From a checkpoint of a small self-supervised image encoder.
Data: trained on photos with spoken descriptions (Open Images, Localized Narratives), 4.7 epochs.
Rows from block 3, named by matrix and row number. Rows with one number belong to one attention dimension. Each number is 200 + 40 x the weight over the matrix's rms, rounded and kept within 0 to 999. All counts start at 0.
# v: attention value (model.blocks.3.attn.v.weight, 384x384), inputs 128-191
# proj: attention output (model.blocks.3.attn.proj.weight, 384x384, transposed), outputs 128-191
v.214,260,145,252,197,176,118,190,180,252,186,245,204,204,120,237,210,128,82,198,208,202,187,235,260,247,297,151,290,195,148,249,160,217,211,192,154,106,234,298,159,220,210,227,180,122,203,164,179,102,221,275,224,149,236,194,202,184,218,156,265,91,220,232,152
v.215,259,238,168,272,280,177,185,204,150,202,190,147,147,153,202,201,211,202,184,229,257,183,259,268,209,140,243,248,174,277,167,249,166,270,146,202,227,247,208,218,192,149,180,295,269,290,211,139,130,164,273,201,208,195,180,256,194,203,205,120,175,243,216,201
v.216,188,194,262,168,159,162,228,217,222,130,168,149,221,154,236,190,234,279,245,122,174,223,299,203,213,283,172,231,206,185,138,190,163,258,197,157,118,183,156,212,289,194,179,201,215,227,203,153,193,193,170,161,189,195,138,228,232,225,239,194,137,271,216,190
v.217,174,176,229,189,144,179,111,146,208,211,238,175,201,236,180,258,218,241,189,247,203,150,170,211,241,211,164,175,204,196,246,231,183,216,166,221,153,140,174,145,216,287,196,176,201,158,91,164,227,265,165,177,206,140,195,143,177,158,193,233,254,197,265,200
v.218,169,147,91,170,261,258,252,231,176,154,266,210,190,261,224,162,160,225,271,200,223,252,140,151,199,254,241,125,266,129,120,229,226,201,217,206,252,230,228,231,255,151,205,141,146,176,168,192,153,151,215,190,240,186,237,188,132,218,158,242,237,174,216,289
v.219,264,189,209,191,207,199,262,202,197,160,254,226,182,215,131,199,185,172,257,174,224,245,330,224,177,289,215,261,225,210,178,177,224,186,223,258,238,243,162,199,152,242,191,185,163,166,146,148,188,179,184,186,210,145,162,275,225,200,132,162,192,237,242,219
v.220,182,130,269,243,231,195,184,203,248,223,164,218,171,231,104,201,184,134,234,223,157,217,212,186,251,203,215,191,228,187,242,218,281,191,220,216,221,174,217,220,226,178,250,173,179,201,212,205,184,236,186,148,173,178,202,204,233,117,175,228,210,165,148,186
v.221,192,208,231,202,174,212,289,244,221,200,240,226,132,176,182,265,233,238,219,187,208,197,191,176,223,233,189,217,220,185,253,235,209,205,215,246,293,187,215,238,189,160,210,167,191,239,200,190,202,212,210,169,258,162,242,176,183,137,280,224,142,209,105,170
v.222,183,220,180,255,137,206,229,271,169,248,310,178,210,154,224,173,236,199,175,225,290,168,205,240,283,209,226,277,223,205,146,164,155,186,174,206,233,104,163,185,152,212,211,284,151,109,194,251,184,169,207,203,103,172,163,136,213,170,224,136,202,232,191,191
v.223,219,237,195,211,184,274,121,314,169,201,190,262,219,256,216,201,198,96,251,228,198,227,205,279,182,216,172,168,205,222,129,253,197,123,231,252,159,199,281,264,231,182,179,234,170,184,212,199,213,190,178,191,185,221,200,223,154,209,137,184,199,142,162,188
v.224,173,153,222,276,177,227,192,210,180,208,197,148,201,199,167,168,221,205,191,247,237,276,221,174,224,190,155,157,175,283,242,120,136,155,164,198,264,227,288,228,192,174,275,155,241,175,97,254,210,179,189,195,214,191,142,154,231,177,174,177,199,224,236,162
v.225,219,249,191,212,129,207,207,234,135,176,218,230,230,207,220,190,148,280,181,237,224,121,239,242,137,188,155,169,166,236,186,245,191,236,225,145,205,200,126,125,175,204,256,171,156,294,187,193,205,184,153,176,220,209,189,162,140,194,210,222,163,180,213,246
v.226,171,147,222,247,178,231,173,313,175,162,330,325,233,223,198,203,218,191,165,191,135,227,210,192,272,190,156,227,213,247,201,263,189,125,212,205,215,236,123,215,273,308,191,109,153,223,240,249,183,188,148,189,163,166,201,170,158,194,151,210,229,240,244,231
v.227,248,268,247,208,192,235,192,196,198,203,264,210,140,226,156,197,215,130,207,246,215,218,183,227,208,150,206,199,183,189,239,172,300,213,264,242,180,231,235,181,228,265,132,239,177,187,173,139,154,222,87,184,217,216,222,224,187,220,210,234,270,213,269,149
v.228,149,140,142,199,231,190,205,224,234,220,197,192,220,134,158,179,223,259,266,214,252,239,148,284,230,166,227,191,241,163,179,158,215,280,214,205,164,225,221,145,313,129,144,290,173,231,226,168,184,222,243,237,192,191,234,259,246,212,241,196,223,201,174,139
v.229,125,261,187,129,259,210,256,197,235,202,198,141,166,177,188,240,141,117,202,218,145,254,275,243,171,99,225,181,123,192,243,164,306,198,171,258,236,179,260,249,194,185,162,197,232,219,153,165,205,149,279,164,215,212,217,53,107,268,197,137,269,232,178,223
v.230,174,205,195,188,250,252,209,192,200,213,204,191,177,211,216,173,190,212,106,173,227,199,215,153,207,142,141,228,178,208,117,158,169,203,200,139,234,180,226,223,205,189,153,213,191,204,242,154,144,204,202,293,198,252,202,196,217,181,173,196,223,180,233,211
v.231,237,151,180,236,221,194,187,199,214,215,142,236,153,237,248,200,180,118,264,214,203,149,164,135,172,217,209,246,149,173,238,181,137,186,187,244,178,254,178,121,195,209,246,175,199,184,211,169,250,180,181,162,233,225,158,220,212,189,173,187,190,172,141,178
v.232,171,199,203,210,189,144,179,201,166,246,225,165,179,144,163,202,239,176,225,181,189,213,266,169,200,193,164,205,170,218,174,205,187,175,216,178,257,156,219,228,193,189,214,145,173,213,204,201,193,155,142,224,209,171,209,190,211,161,228,238,238,184,189,176
v.233,206,205,216,225,236,190,245,219,287,230,188,232,220,119,227,208,163,240,236,168,196,155,226,235,152,158,218,249,226,130,155,167,143,222,183,172,165,193,225,246,245,189,214,220,145,241,238,150,252,291,251,190,170,240,215,234,243,192,263,176,217,169,194,144
v.234,218,213,188,214,235,288,166,176,148,193,219,141,180,205,207,196,195,185,204,206,183,232,238,157,268,220,181,263,192,255,198,262,164,220,199,175,264,164,194,196,178,211,222,233,191,198,192,239,153,205,211,213,154,192,160,181,248,209,165,193,185,176,209,151
v.235,208,172,144,230,223,172,242,196,186,182,236,217,217,173,161,284,175,212,224,190,233,184,290,237,190,228,255,229,224,159,171,148,146,154,270,238,130,223,174,196,216,207,193,130,226,207,214,136,209,222,220,146,168,139,207,182,185,168,167,205,293,175,195,168
v.236,224,238,207,196,234,181,175,222,155,189,219,204,233,213,198,270,176,228,180,177,107,256,216,161,174,213,204,143,210,148,251,177,196,241,99,243,189,98,234,283,195,189,184,246,137,193,86,164,205,178,211,111,200,101,183,185,174,221,207,219,240,239,225,174
v.237,186,173,247,291,228,143,282,248,181,215,263,224,182,219,175,211,233,225,228,157,179,238,187,185,259,203,251,319,199,213,281,175,170,180,172,185,202,168,174,230,205,289,135,159,237,139,198,168,221,177,118,214,123,225,225,209,194,184,207,192,246,254,215,210
v.238,208,143,202,168,240,120,239,234,213,259,259,267,183,243,206,200,153,187,233,243,150,226,155,159,189,272,194,121,283,160,190,210,242,204,226,224,175,213,162,229,231,224,126,165,149,147,147,176,235,219,219,200,215,195,180,241,211,207,171,197,224,151,164,166
proj.214,162,300,145,239,123,212,134,160,224,145,187,197,214,226,262,185,247,236,104,206,181,220,192,224,89,217,206,128,183,285,169,210,142,238,247,230,288,288,204,245,194,249,161,149,261,219,149,233,309,147,200,208,203,194,185,251,161,176,263,167,127,196,148,147
proj.215,178,180,198,264,110,174,161,166,217,210,115,139,176,149,261,198,176,161,177,156,238,115,149,188,176,218,157,196,209,106,208,227,194,164,188,152,144,223,173,211,183,218,197,196,179,224,203,205,224,257,210,229,185,216,266,149,172,232,186,207,255,252,237,174
proj.216,245,197,124,145,210,250,172,216,189,260,302,280,266,195,222,222,197,242,129,302,181,237,142,228,165,160,172,216,203,174,166,267,185,264,142,192,207,222,152,206,181,229,245,261,145,254,212,182,204,219,210,289,187,133,162,258,207,245,156,233,252,126,193,150
proj.217,267,144,198,172,173,268,227,274,160,131,200,278,196,190,90,169,178,200,221,229,181,196,145,143,185,223,179,235,247,192,150,132,244,195,196,249,222,202,203,151,164,116,197,211,219,241,231,262,243,177,134,239,219,214,163,241,285,228,211,194,168,192,178,193
proj.218,196,235,224,142,173,243,236,131,257,202,206,243,144,276,184,242,237,134,210,248,178,263,237,255,200,178,221,150,264,236,232,210,148,125,165,217,186,194,221,289,167,143,211,166,204,190,201,230,223,129,252,157,88,136,175,218,190,194,251,165,181,197,179,209
proj.219,168,235,222,177,232,255,242,154,239,174,189,244,190,214,199,157,291,266,194,190,216,176,192,258,225,145,182,181,152,134,235,182,179,259,190,224,188,180,213,237,221,242,221,196,184,197,203,195,247,258,173,254,250,127,184,162,120,199,191,192,203,184,255,210
proj.220,163,266,195,185,183,189,188,155,170,229,255,157,207,162,263,206,165,257,197,219,223,204,209,225,126,208,177,195,244,178,209,185,135,254,205,149,145,225,226,180,178,246,212,201,165,173,159,127,196,226,216,205,176,214,167,198,181,195,256,114,168,267,243,198
proj.221,239,196,207,258,207,197,131,126,193,290,272,172,190,193,237,247,161,205,223,194,168,186,170,169,239,211,242,221,212,256,261,176,256,245,219,206,134,179,158,194,260,247,226,209,202,172,222,191,148,241,239,169,276,229,137,178,226,218,200,217,249,223,140,234
proj.222,129,165,186,222,184,189,194,177,208,224,188,212,210,251,277,189,186,180,199,160,179,249,257,229,206,189,198,196,210,218,245,210,120,160,210,207,205,316,156,217,210,130,165,205,289,202,136,176,228,191,245,179,167,281,201,182,234,198,248,232,168,185,168,238
proj.223,103,189,199,200,234,143,291,159,265,213,214,225,216,180,236,172,170,230,102,143,223,192,290,153,148,233,208,151,253,230,233,204,218,294,226,234,170,263,200,102,271,227,166,156,238,204,229,146,209,204,274,147,172,260,173,204,197,197,192,132,202,172,222,228
proj.224,164,205,122,188,205,191,220,202,226,196,235,246,183,203,269,196,200,194,154,251,187,208,149,208,213,208,221,222,241,203,237,177,159,253,157,206,204,164,183,123,264,197,268,226,155,175,280,202,191,179,186,246,175,245,207,219,206,222,212,214,213,260,238,213
proj.225,251,245,185,250,203,215,189,241,161,277,177,312,264,201,181,275,183,255,192,186,174,201,204,155,152,167,205,210,263,232,181,152,216,196,230,194,187,177,192,233,169,189,214,243,255,175,171,212,188,160,256,147,259,147,181,220,218,223,171,181,193,179,229,161
proj.226,195,195,159,242,264,201,177,133,208,240,179,218,268,118,203,153,223,231,272,214,192,135,161,194,169,187,161,160,208,211,173,200,139,245,182,254,211,230,240,144,213,204,191,235,200,149,209,208,223,138,197,261,224,180,173,191,205,214,242,195,206,144,226,291
proj.227,205,176,221,230,182,123,158,158,240,214,256,187,187,215,197,197,239,221,175,155,225,168,171,237,202,193,218,179,115,221,187,296,188,155,164,210,151,260,235,255,202,259,277,205,178,219,224,193,131,158,219,194,208,207,163,177,164,217,290,182,254,139,236,105
proj.228,193,188,257,206,200,221,209,162,168,220,220,252,178,165,249,257,206,191,253,203,225,174,251,178,278,155,162,202,215,208,233,271,240,238,167,236,255,173,145,221,133,256,212,214,269,256,264,224,133,274,208,257,207,168,205,208,163,202,177,76,187,234,147,170
proj.229,137,190,279,183,241,198,216,223,146,151,200,237,202,143,237,216,110,169,139,205,178,211,193,123,199,156,249,166,226,181,223,280,233,127,192,193,163,126,234,180,367,192,257,200,157,174,214,136,282,119,163,196,219,228,194,300,238,110,190,209,169,250,259,182
proj.230,200,193,134,244,207,269,209,192,164,199,208,195,219,214,237,220,216,148,238,203,171,197,222,305,194,190,223,210,159,204,114,180,281,259,277,211,244,204,200,191,163,128,243,121,180,268,254,281,238,237,245,183,213,193,267,173,223,168,239,224,222,238,212,167
proj.231,155,318,174,170,171,249,226,242,157,188,193,151,202,231,179,171,198,219,125,188,247,139,216,199,231,197,204,252,237,255,218,148,200,226,232,213,195,194,234,203,234,160,138,225,144,144,242,170,221,286,205,235,252,127,268,157,113,254,195,203,179,172,208,203
proj.232,152,229,225,205,218,187,192,201,259,134,189,180,252,187,188,236,207,216,243,242,255,242,132,119,265,172,219,153,241,184,181,190,211,207,196,198,183,222,198,230,183,174,202,208,265,231,190,218,180,128,183,248,264,194,265,261,226,147,232,241,182,189,161,129
proj.233,180,165,160,193,216,250,214,264,207,236,186,181,177,192,190,167,168,176,267,206,204,132,255,261,231,181,166,237,209,233,207,189,247,168,319,183,272,156,196,211,151,167,179,202,233,249,228,228,254,241,184,234,175,187,179,172,216,215,183,152,169,222,190,160
proj.234,210,153,191,169,229,225,133,253,234,229,269,219,262,185,232,230,181,204,176,225,195,238,196,226,192,219,253,208,204,213,221,184,220,227,163,207,225,212,169,188,248,158,214,155,173,247,190,252,189,192,162,210,163,204,191,233,192,193,206,144,198,227,269,197
proj.235,176,143,236,185,175,142,148,201,139,246,217,218,167,187,255,183,149,198,247,219,130,183,251,137,159,255,199,141,227,190,280,166,224,234,222,120,205,199,201,208,127,222,236,239,235,131,233,227,197,255,237,225,238,150,148,251,196,197,194,262,124,233,119,190
proj.236,220,184,182,190,273,231,170,155,264,201,310,212,137,196,231,200,233,156,261,250,222,193,149,249,219,243,231,181,147,254,120,194,142,241,222,192,192,144,178,205,253,155,157,213,166,216,228,203,247,213,157,219,146,211,209,258,210,212,166,92,198,222,169,277
proj.237,154,249,163,103,116,207,210,188,191,228,186,192,147,174,157,129,202,173,91,246,131,149,151,158,163,178,146,118,199,197,241,224,205,200,226,220,172,257,151,239,189,154,165,244,240,152,229,234,224,158,228,212,252,281,191,189,248,231,232,213,204,253,204,230
proj.238,181,197,185,162,236,165,224,176,213,172,243,218,182,194,165,209,151,134,251,208,168,230,226,199,201,207,115,247,243,210,243,173,175,201,239,146,204,154,167,211,184,273,213,215,194,212,211,149,163,227,236,160,155,208,195,253,135,174,218,233,188,279,227,243