From a checkpoint of a small self-supervised image encoder.
Data: trained on photos with spoken descriptions (Open Images, Localized Narratives), 203450 training examples.
Rows from block 2 of a small self-supervised image encoder, named by matrix and row number. Rows with one number belong to one neuron. Each number is 50 + 10 x the weight over its row's rms, rounded and kept within 0 to 99. All counts start at 0.
Before each neuron's rows are labels from the 100 images, of 14976, where the neuron reaches its highest value: "top examples" is what is common among them; "colour at peak" is the nearest of a few named colours to the mean colour under the peak. Only what is clearly more common there than usual is listed. The data: photos with spoken descriptions (Open Images, Localized Narratives).
# fc1: MLP up (model.blocks.2.mlp.fc1.weight, 1536x384), inputs 192-383
# fc2: MLP down (model.blocks.2.mlp.fc2.weight, 384x1536, transposed), outputs 192-383

top examples: text has "sky"
colour at peak: blue
fc1.641:39 46 43 30 41 56 42 52 47 50 56 48 50 31 61 54 69 42 60 44 43 37 52 43 41 38 42 40 44 44 43 51 43 54 38 51 52 44 38 48 52 38 68 58 62 61 48 46 60 50 55 45 46 48 59 66 53 49 48 72 38 66 55 41 39 51 32 41 40 46 44 58 52 51 54 55 56 34 36 38 25 49 60 33 75 54 59 39 39 28 38 38 52 45 49 48 55 52 65 59 50 61 40 56 39 46 63 47 61 62 53 40 51 46 39 47 60 77 48 35 45 42 53 36 54 42 35 41 39 52 59 58 57 46 57 55 51 60 56 42 54 51 56 61 44 52 26 42 59 31 64 55 46 41 68 52 44 26 43 52 63 57 51 39 46 47 65 65 50 51 50 62 45 43 39 57 63 57 55 46 47 56 56 32 38 51 46 50 56 46 70 44
fc2.641:61 64 49 45 54 56 49 58 48 49 57 32 36 48 41 47 64 70 64 63 67 60 58 49 42 64 32 37 54 43 57 62 45 58 48 69 54 48 45 55 42 65 76 46 57 36 42 52 50 52 63 57 40 39 44 41 59 49 54 42 31 51 45 38 57 44 68 40 38 73 36 60 43 48 45 52 30 65 69 49 49 48 43 55 58 50 44 45 61 54 67 58 52 58 53 39 51 63 30 56 49 46 49 54 59 54 49 50 35 53 38 74 58 48 63 57 56 40 60 63 49 52 33 54 60 52 56 55 50 49 56 44 49 66 49 65 51 47 51 53 47 60 40 55 51 45 56 46 47 44 42 52 80 48 49 46 63 37 64 39 53 60 53 65 61 50 50 59 38 59 57 64 61 57 38 29 59 55 61 51 61 37 37 40 34 50 49 62 57 56 54 60

top examples: text has "sky"; text has "clouds"
colour at peak: cyan
fc1.294:60 46 56 69 52 50 40 39 47 55 49 54 40 66 67 42 58 45 61 56 63 33 42 66 50 58 48 55 46 62 40 39 41 46 57 70 44 47 41 31 50 29 59 47 40 36 45 62 45 58 44 61 50 41 50 47 51 60 59 40 47 64 35 44 41 60 48 64 37 64 57 59 78 59 49 50 72 45 56 48 45 54 49 51 41 60 49 59 57 50 48 53 62 46 60 43 56 47 54 37 70 59 52 55 43 57 40 40 60 52 42 59 50 55 65 41 70 39 31 55 61 48 35 54 54 47 43 28 53 53 39 41 57 50 45 45 55 66 31 57 53 41 42 47 60 62 61 55 61 51 42 52 45 49 45 35 52 60 39 58 61 49 43 39 47 60 49 43 49 68 34 53 42 40 48 53 46 61 43 59 63 41 47 25 58 39 63 71 41 50 47 55
fc2.294:53 64 52 46 57 60 55 61 56 40 56 38 44 81 48 42 50 58 48 45 28 50 43 46 50 50 42 41 45 37 45 53 48 39 71 66 58 39 53 59 36 61 52 58 35 53 54 33 33 60 48 41 49 58 59 54 45 35 39 49 44 42 62 50 53 49 42 38 36 52 60 59 47 33 48 41 54 34 64 49 59 45 44 59 29 41 54 55 33 55 51 52 31 55 60 24 69 39 55 40 43 41 57 59 45 35 28 55 36 56 49 63 60 35 35 29 76 44 50 64 46 50 47 29 40 60 54 65 49 65 31 61 42 47 49 53 59 46 61 50 58 50 43 50 48 53 64 38 58 41 70 54 48 44 48 68 42 65 63 52 48 40 43 42 55 56 45 59 59 44 41 55 44 52 47 46 56 48 66 59 59 46 68 50 44 53 55 63 50 43 36 43

top examples: text has "sky"; text has "trees"; text has "bottom"
colour at peak: white; pink
fc1.6:77 64 50 54 49 46 46 39 44 45 51 61 33 52 51 44 72 51 55 54 52 47 49 51 54 52 37 52 51 43 55 43 54 42 34 36 69 42 48 36 36 63 35 39 56 41 53 50 45 49 54 32 59 50 45 61 42 50 54 62 54 51 36 63 67 66 39 48 53 49 54 52 65 46 55 58 49 37 59 54 54 32 49 49 70 58 37 35 57 70 41 40 52 47 48 50 53 51 46 65 63 29 65 60 50 50 53 58 49 38 42 61 40 48 54 43 46 57 41 48 72 36 68 41 47 53 57 49 60 69 49 56 50 55 43 65 78 67 58 44 63 57 39 54 49 55 52 45 52 32 42 64 44 40 56 33 39 62 47 48 33 40 54 51 58 66 57 58 45 55 44 45 40 58 50 57 53 46 36 48 48 62 47 37 43 39 52 65 40 42 61 61
fc2.6:40 54 68 49 61 55 44 40 61 54 55 43 59 57 52 46 42 45 44 43 53 49 51 69 45 58 49 46 50 53 35 44 48 38 54 35 32 59 50 42 44 60 43 61 45 45 47 42 64 65 53 57 43 34 66 65 58 32 59 46 49 49 47 48 50 52 29 57 46 58 60 40 45 64 43 45 31 37 55 66 41 59 67 46 45 55 47 37 42 37 41 51 53 41 50 61 67 35 64 42 46 41 55 66 59 42 54 33 44 68 45 40 73 63 39 39 67 66 58 58 57 39 51 58 43 48 72 61 50 52 39 36 42 55 57 30 56 34 59 42 47 51 43 42 37 48 65 71 52 56 36 44 53 46 49 60 35 47 32 59 59 48 69 40 71 51 44 47 52 51 51 34 62 41 47 36 49 22 40 61 45 46 59 46 36 43 50 67 45 53 41 45

top examples: text has "sky"
colour at peak: black
fc1.555:44 61 57 31 53 46 40 51 57 34 62 51 64 44 52 32 35 44 48 44 46 61 55 45 61 43 49 38 47 52 53 47 33 49 58 53 51 47 36 60 64 43 60 68 48 49 60 50 45 56 45 66 59 44 65 33 50 54 42 58 39 56 54 48 46 49 51 46 41 53 48 61 34 31 77 34 49 53 50 65 68 54 38 50 34 58 44 45 41 44 56 36 51 66 43 45 51 45 51 44 24 37 57 55 55 64 42 45 49 44 68 65 36 40 49 54 48 56 42 41 49 60 58 68 56 40 37 56 54 44 52 54 37 38 65 47 53 51 35 60 59 34 45 46 51 53 52 53 36 50 47 56 52 50 53 47 45 60 53 55 50 52 44 61 48 58 60 54 41 54 40 57 44 61 52 63 51 47 42 44 46 61 36 59 51 44 62 41 48 38 47 40
fc2.555:46 41 52 55 31 41 52 46 44 61 36 40 50 55 45 63 37 48 37 51 41 56 48 52 55 36 62 56 69 72 49 53 54 58 60 37 34 44 60 68 71 59 42 54 53 25 48 45 40 49 59 33 42 49 54 39 44 62 56 62 52 72 46 49 47 56 52 56 51 48 41 58 59 47 49 53 55 49 50 37 45 55 54 38 31 50 41 50 38 49 51 61 52 55 53 40 68 44 42 58 66 51 42 58 57 35 63 67 50 28 44 67 52 44 62 44 50 58 52 51 33 39 56 48 50 41 41 48 50 53 29 44 69 39 43 41 33 42 42 55 52 55 68 58 62 55 42 55 34 47 47 67 44 50 56 40 49 47 58 32 38 48 50 50 67 42 52 45 66 37 47 56 48 65 63 44 47 51 66 63 56 34 51 52 44 70 44 75 54 41 42 59

top examples: text has "sky"; text has "water"
colour at peak: white
fc1.337:34 45 35 59 57 41 51 51 62 62 51 60 61 70 54 43 51 45 65 42 71 47 34 54 44 55 34 64 50 37 53 58 50 39 46 54 46 39 51 66 44 42 56 56 71 39 40 48 49 59 38 48 43 41 66 49 59 59 45 26 60 60 62 40 50 51 51 46 38 61 51 46 48 52 51 56 44 61 62 65 55 44 41 46 67 48 37 51 57 56 38 54 51 48 51 62 44 44 40 66 42 60 61 53 72 27 46 47 53 44 60 38 53 54 48 37 52 53 40 37 41 62 33 56 41 30 46 59 47 48 29 52 51 54 46 48 48 51 60 55 64 38 46 52 60 35 47 47 47 50 61 49 39 62 35 50 39 55 44 57 47 51 59 52 52 42 43 64 49 45 51 50 67 50 52 57 52 63 51 59 45 42 54 53 36 56 58 49 46 50 58 52
fc2.337:61 36 76 64 55 51 43 45 45 43 34 63 56 42 59 44 41 50 52 35 55 56 53 59 39 53 41 61 49 43 37 53 52 56 61 45 49 62 51 58 44 51 70 52 66 53 49 47 40 64 48 66 37 47 50 54 61 48 48 48 72 53 37 37 37 39 64 44 51 43 22 52 56 57 41 48 40 52 53 51 32 64 68 48 32 59 61 62 53 51 55 57 57 55 37 67 48 46 46 48 52 59 47 58 55 37 73 36 55 43 38 23 61 48 46 68 52 66 49 29 43 45 35 52 47 50 46 47 50 38 52 44 36 62 39 46 47 61 55 58 34 48 55 33 49 48 44 61 45 67 40 40 53 63 58 48 26 39 47 55 45 47 54 51 44 34 51 60 46 63 48 62 44 61 57 49 45 35 66 61 50 47 43 42 59 48 44 36 45 61 40 60

top examples: text has "sky"
colour at peak: blue
fc1.653:44 40 40 50 61 48 51 40 47 82 59 54 55 57 63 53 40 27 43 44 66 56 68 42 48 61 40 40 36 43 39 53 50 51 37 36 42 48 60 68 50 59 51 46 61 49 54 55 36 55 38 48 50 42 45 48 59 62 49 55 43 42 32 57 46 53 59 39 44 57 50 75 51 62 47 53 55 41 51 55 33 43 45 38 54 55 37 45 50 52 45 50 35 48 44 43 34 39 65 45 54 27 22 58 42 78 53 38 51 59 50 46 50 55 49 42 54 42 44 50 61 46 51 53 54 34 61 36 51 37 55 31 38 49 55 60 38 55 63 54 52 79 55 51 52 56 39 44 43 55 55 55 62 59 53 38 45 42 45 63 65 57 51 61 54 63 61 53 46 54 69 45 57 47 49 51 44 61 41 51 59 42 50 39 17 43 54 53 39 37 43 41
fc2.653:66 33 42 59 48 63 42 50 40 32 57 42 35 54 51 61 48 50 50 56 46 60 45 49 51 31 44 60 46 36 52 40 56 54 49 64 57 42 58 45 33 53 52 60 44 48 32 61 47 55 75 47 66 49 53 40 36 59 57 48 45 59 44 34 23 41 43 59 43 54 56 56 59 54 61 48 63 42 62 30 57 46 50 48 56 48 45 31 51 55 57 47 67 55 62 36 69 65 56 26 52 52 60 49 50 42 34 48 44 43 84 50 53 54 54 57 60 57 45 45 54 64 29 49 45 32 48 54 45 61 73 40 63 57 61 52 66 69 43 46 46 55 53 39 49 57 55 51 36 50 35 44 40 46 56 52 47 50 51 57 49 52 53 42 60 46 71 55 38 50 47 56 53 58 37 63 57 63 46 42 61 60 60 44 44 42 32 54 66 57 40 57

top examples: text has "sky"; text has "trees"; text has "buildings"; text has "bottom"
colour at peak: cyan
fc1.323:54 49 46 44 47 35 34 45 58 46 58 38 47 63 39 50 65 38 32 47 38 35 56 56 54 67 43 51 65 54 53 24 33 50 44 57 41 59 52 45 57 48 53 50 33 35 48 73 48 50 43 57 50 52 46 53 61 66 48 58 54 51 36 53 46 54 42 49 35 73 57 53 54 51 40 33 44 52 34 46 62 48 57 47 45 51 75 38 41 54 51 49 33 55 64 55 54 60 36 47 58 45 30 49 54 52 57 49 59 48 34 68 54 28 52 67 65 66 37 51 67 52 61 63 52 77 43 31 49 62 56 62 42 39 49 42 50 42 59 55 52 44 42 35 55 58 44 29 62 63 58 53 63 52 33 49 45 48 44 50 64 51 53 55 49 50 40 47 47 58 24 38 41 50 35 44 50 38 45 50 44 53 55 34 26 48 59 65 44 41 62 53
fc2.323:70 42 55 45 63 48 59 60 63 54 75 41 47 41 67 49 71 50 42 54 33 59 45 47 42 65 34 46 56 59 53 67 49 33 59 52 47 48 61 59 33 23 80 51 52 61 65 54 67 40 64 64 42 50 32 41 47 50 49 55 54 51 59 50 56 62 49 45 57 42 44 48 43 57 54 58 49 57 53 54 52 55 52 41 51 44 49 42 69 54 30 53 52 42 54 51 42 51 69 26 40 49 50 52 46 47 63 50 35 47 38 53 60 53 58 48 45 72 59 55 51 40 45 55 60 60 65 57 48 43 53 49 23 47 60 46 45 43 49 65 54 28 46 56 64 45 61 55 74 50 52 44 38 57 59 46 78 73 51 42 41 38 52 56 58 73 51 65 56 43 59 47 53 53 54 54 46 44 61 53 52 25 53 45 54 52 57 43 56 29 37 59

top examples: text has "lights"
colour at peak: brown
fc1.359:58 51 50 52 70 49 55 48 34 47 52 51 66 49 61 53 58 52 37 51 43 29 72 64 50 26 48 55 52 44 37 60 60 46 36 61 46 39 39 47 55 51 46 70 45 32 42 44 61 63 48 45 38 49 59 58 76 43 46 54 61 36 52 57 49 61 60 48 33 58 54 73 44 51 39 59 42 51 49 35 62 48 58 52 63 45 52 45 55 36 55 56 42 42 57 62 52 60 43 53 68 36 49 63 42 53 53 50 59 54 28 50 56 38 32 47 30 44 43 45 49 47 56 65 47 51 57 56 41 36 43 41 51 63 46 48 44 33 40 43 58 50 70 37 56 70 56 48 39 49 54 59 44 58 47 38 59 51 58 43 67 40 43 59 45 59 57 59 43 58 56 40 53 42 38 51 55 49 50 49 58 52 59 57 63 67 51 67 55 39 47 69
fc2.359:59 63 56 58 47 27 59 45 55 53 52 54 62 53 57 67 51 57 43 55 25 53 47 43 59 39 39 40 31 59 48 36 49 72 64 39 37 53 76 49 41 48 54 38 42 56 48 51 53 53 46 58 39 42 65 55 41 54 48 47 50 48 56 38 39 49 54 58 63 64 34 53 51 47 62 35 50 45 47 47 37 31 30 42 23 48 50 35 38 49 75 40 69 55 46 37 63 45 65 37 67 54 53 59 26 54 57 59 37 50 43 52 40 58 80 42 57 60 66 62 54 54 51 43 49 44 53 55 50 56 59 52 50 57 44 59 48 60 50 53 43 33 58 51 49 54 48 57 48 57 57 51 54 35 47 40 66 37 51 44 55 62 53 70 44 40 43 35 53 45 43 50 59 49 60 52 47 40 46 55 51 57 51 28 57 52 57 37 59 61 47 49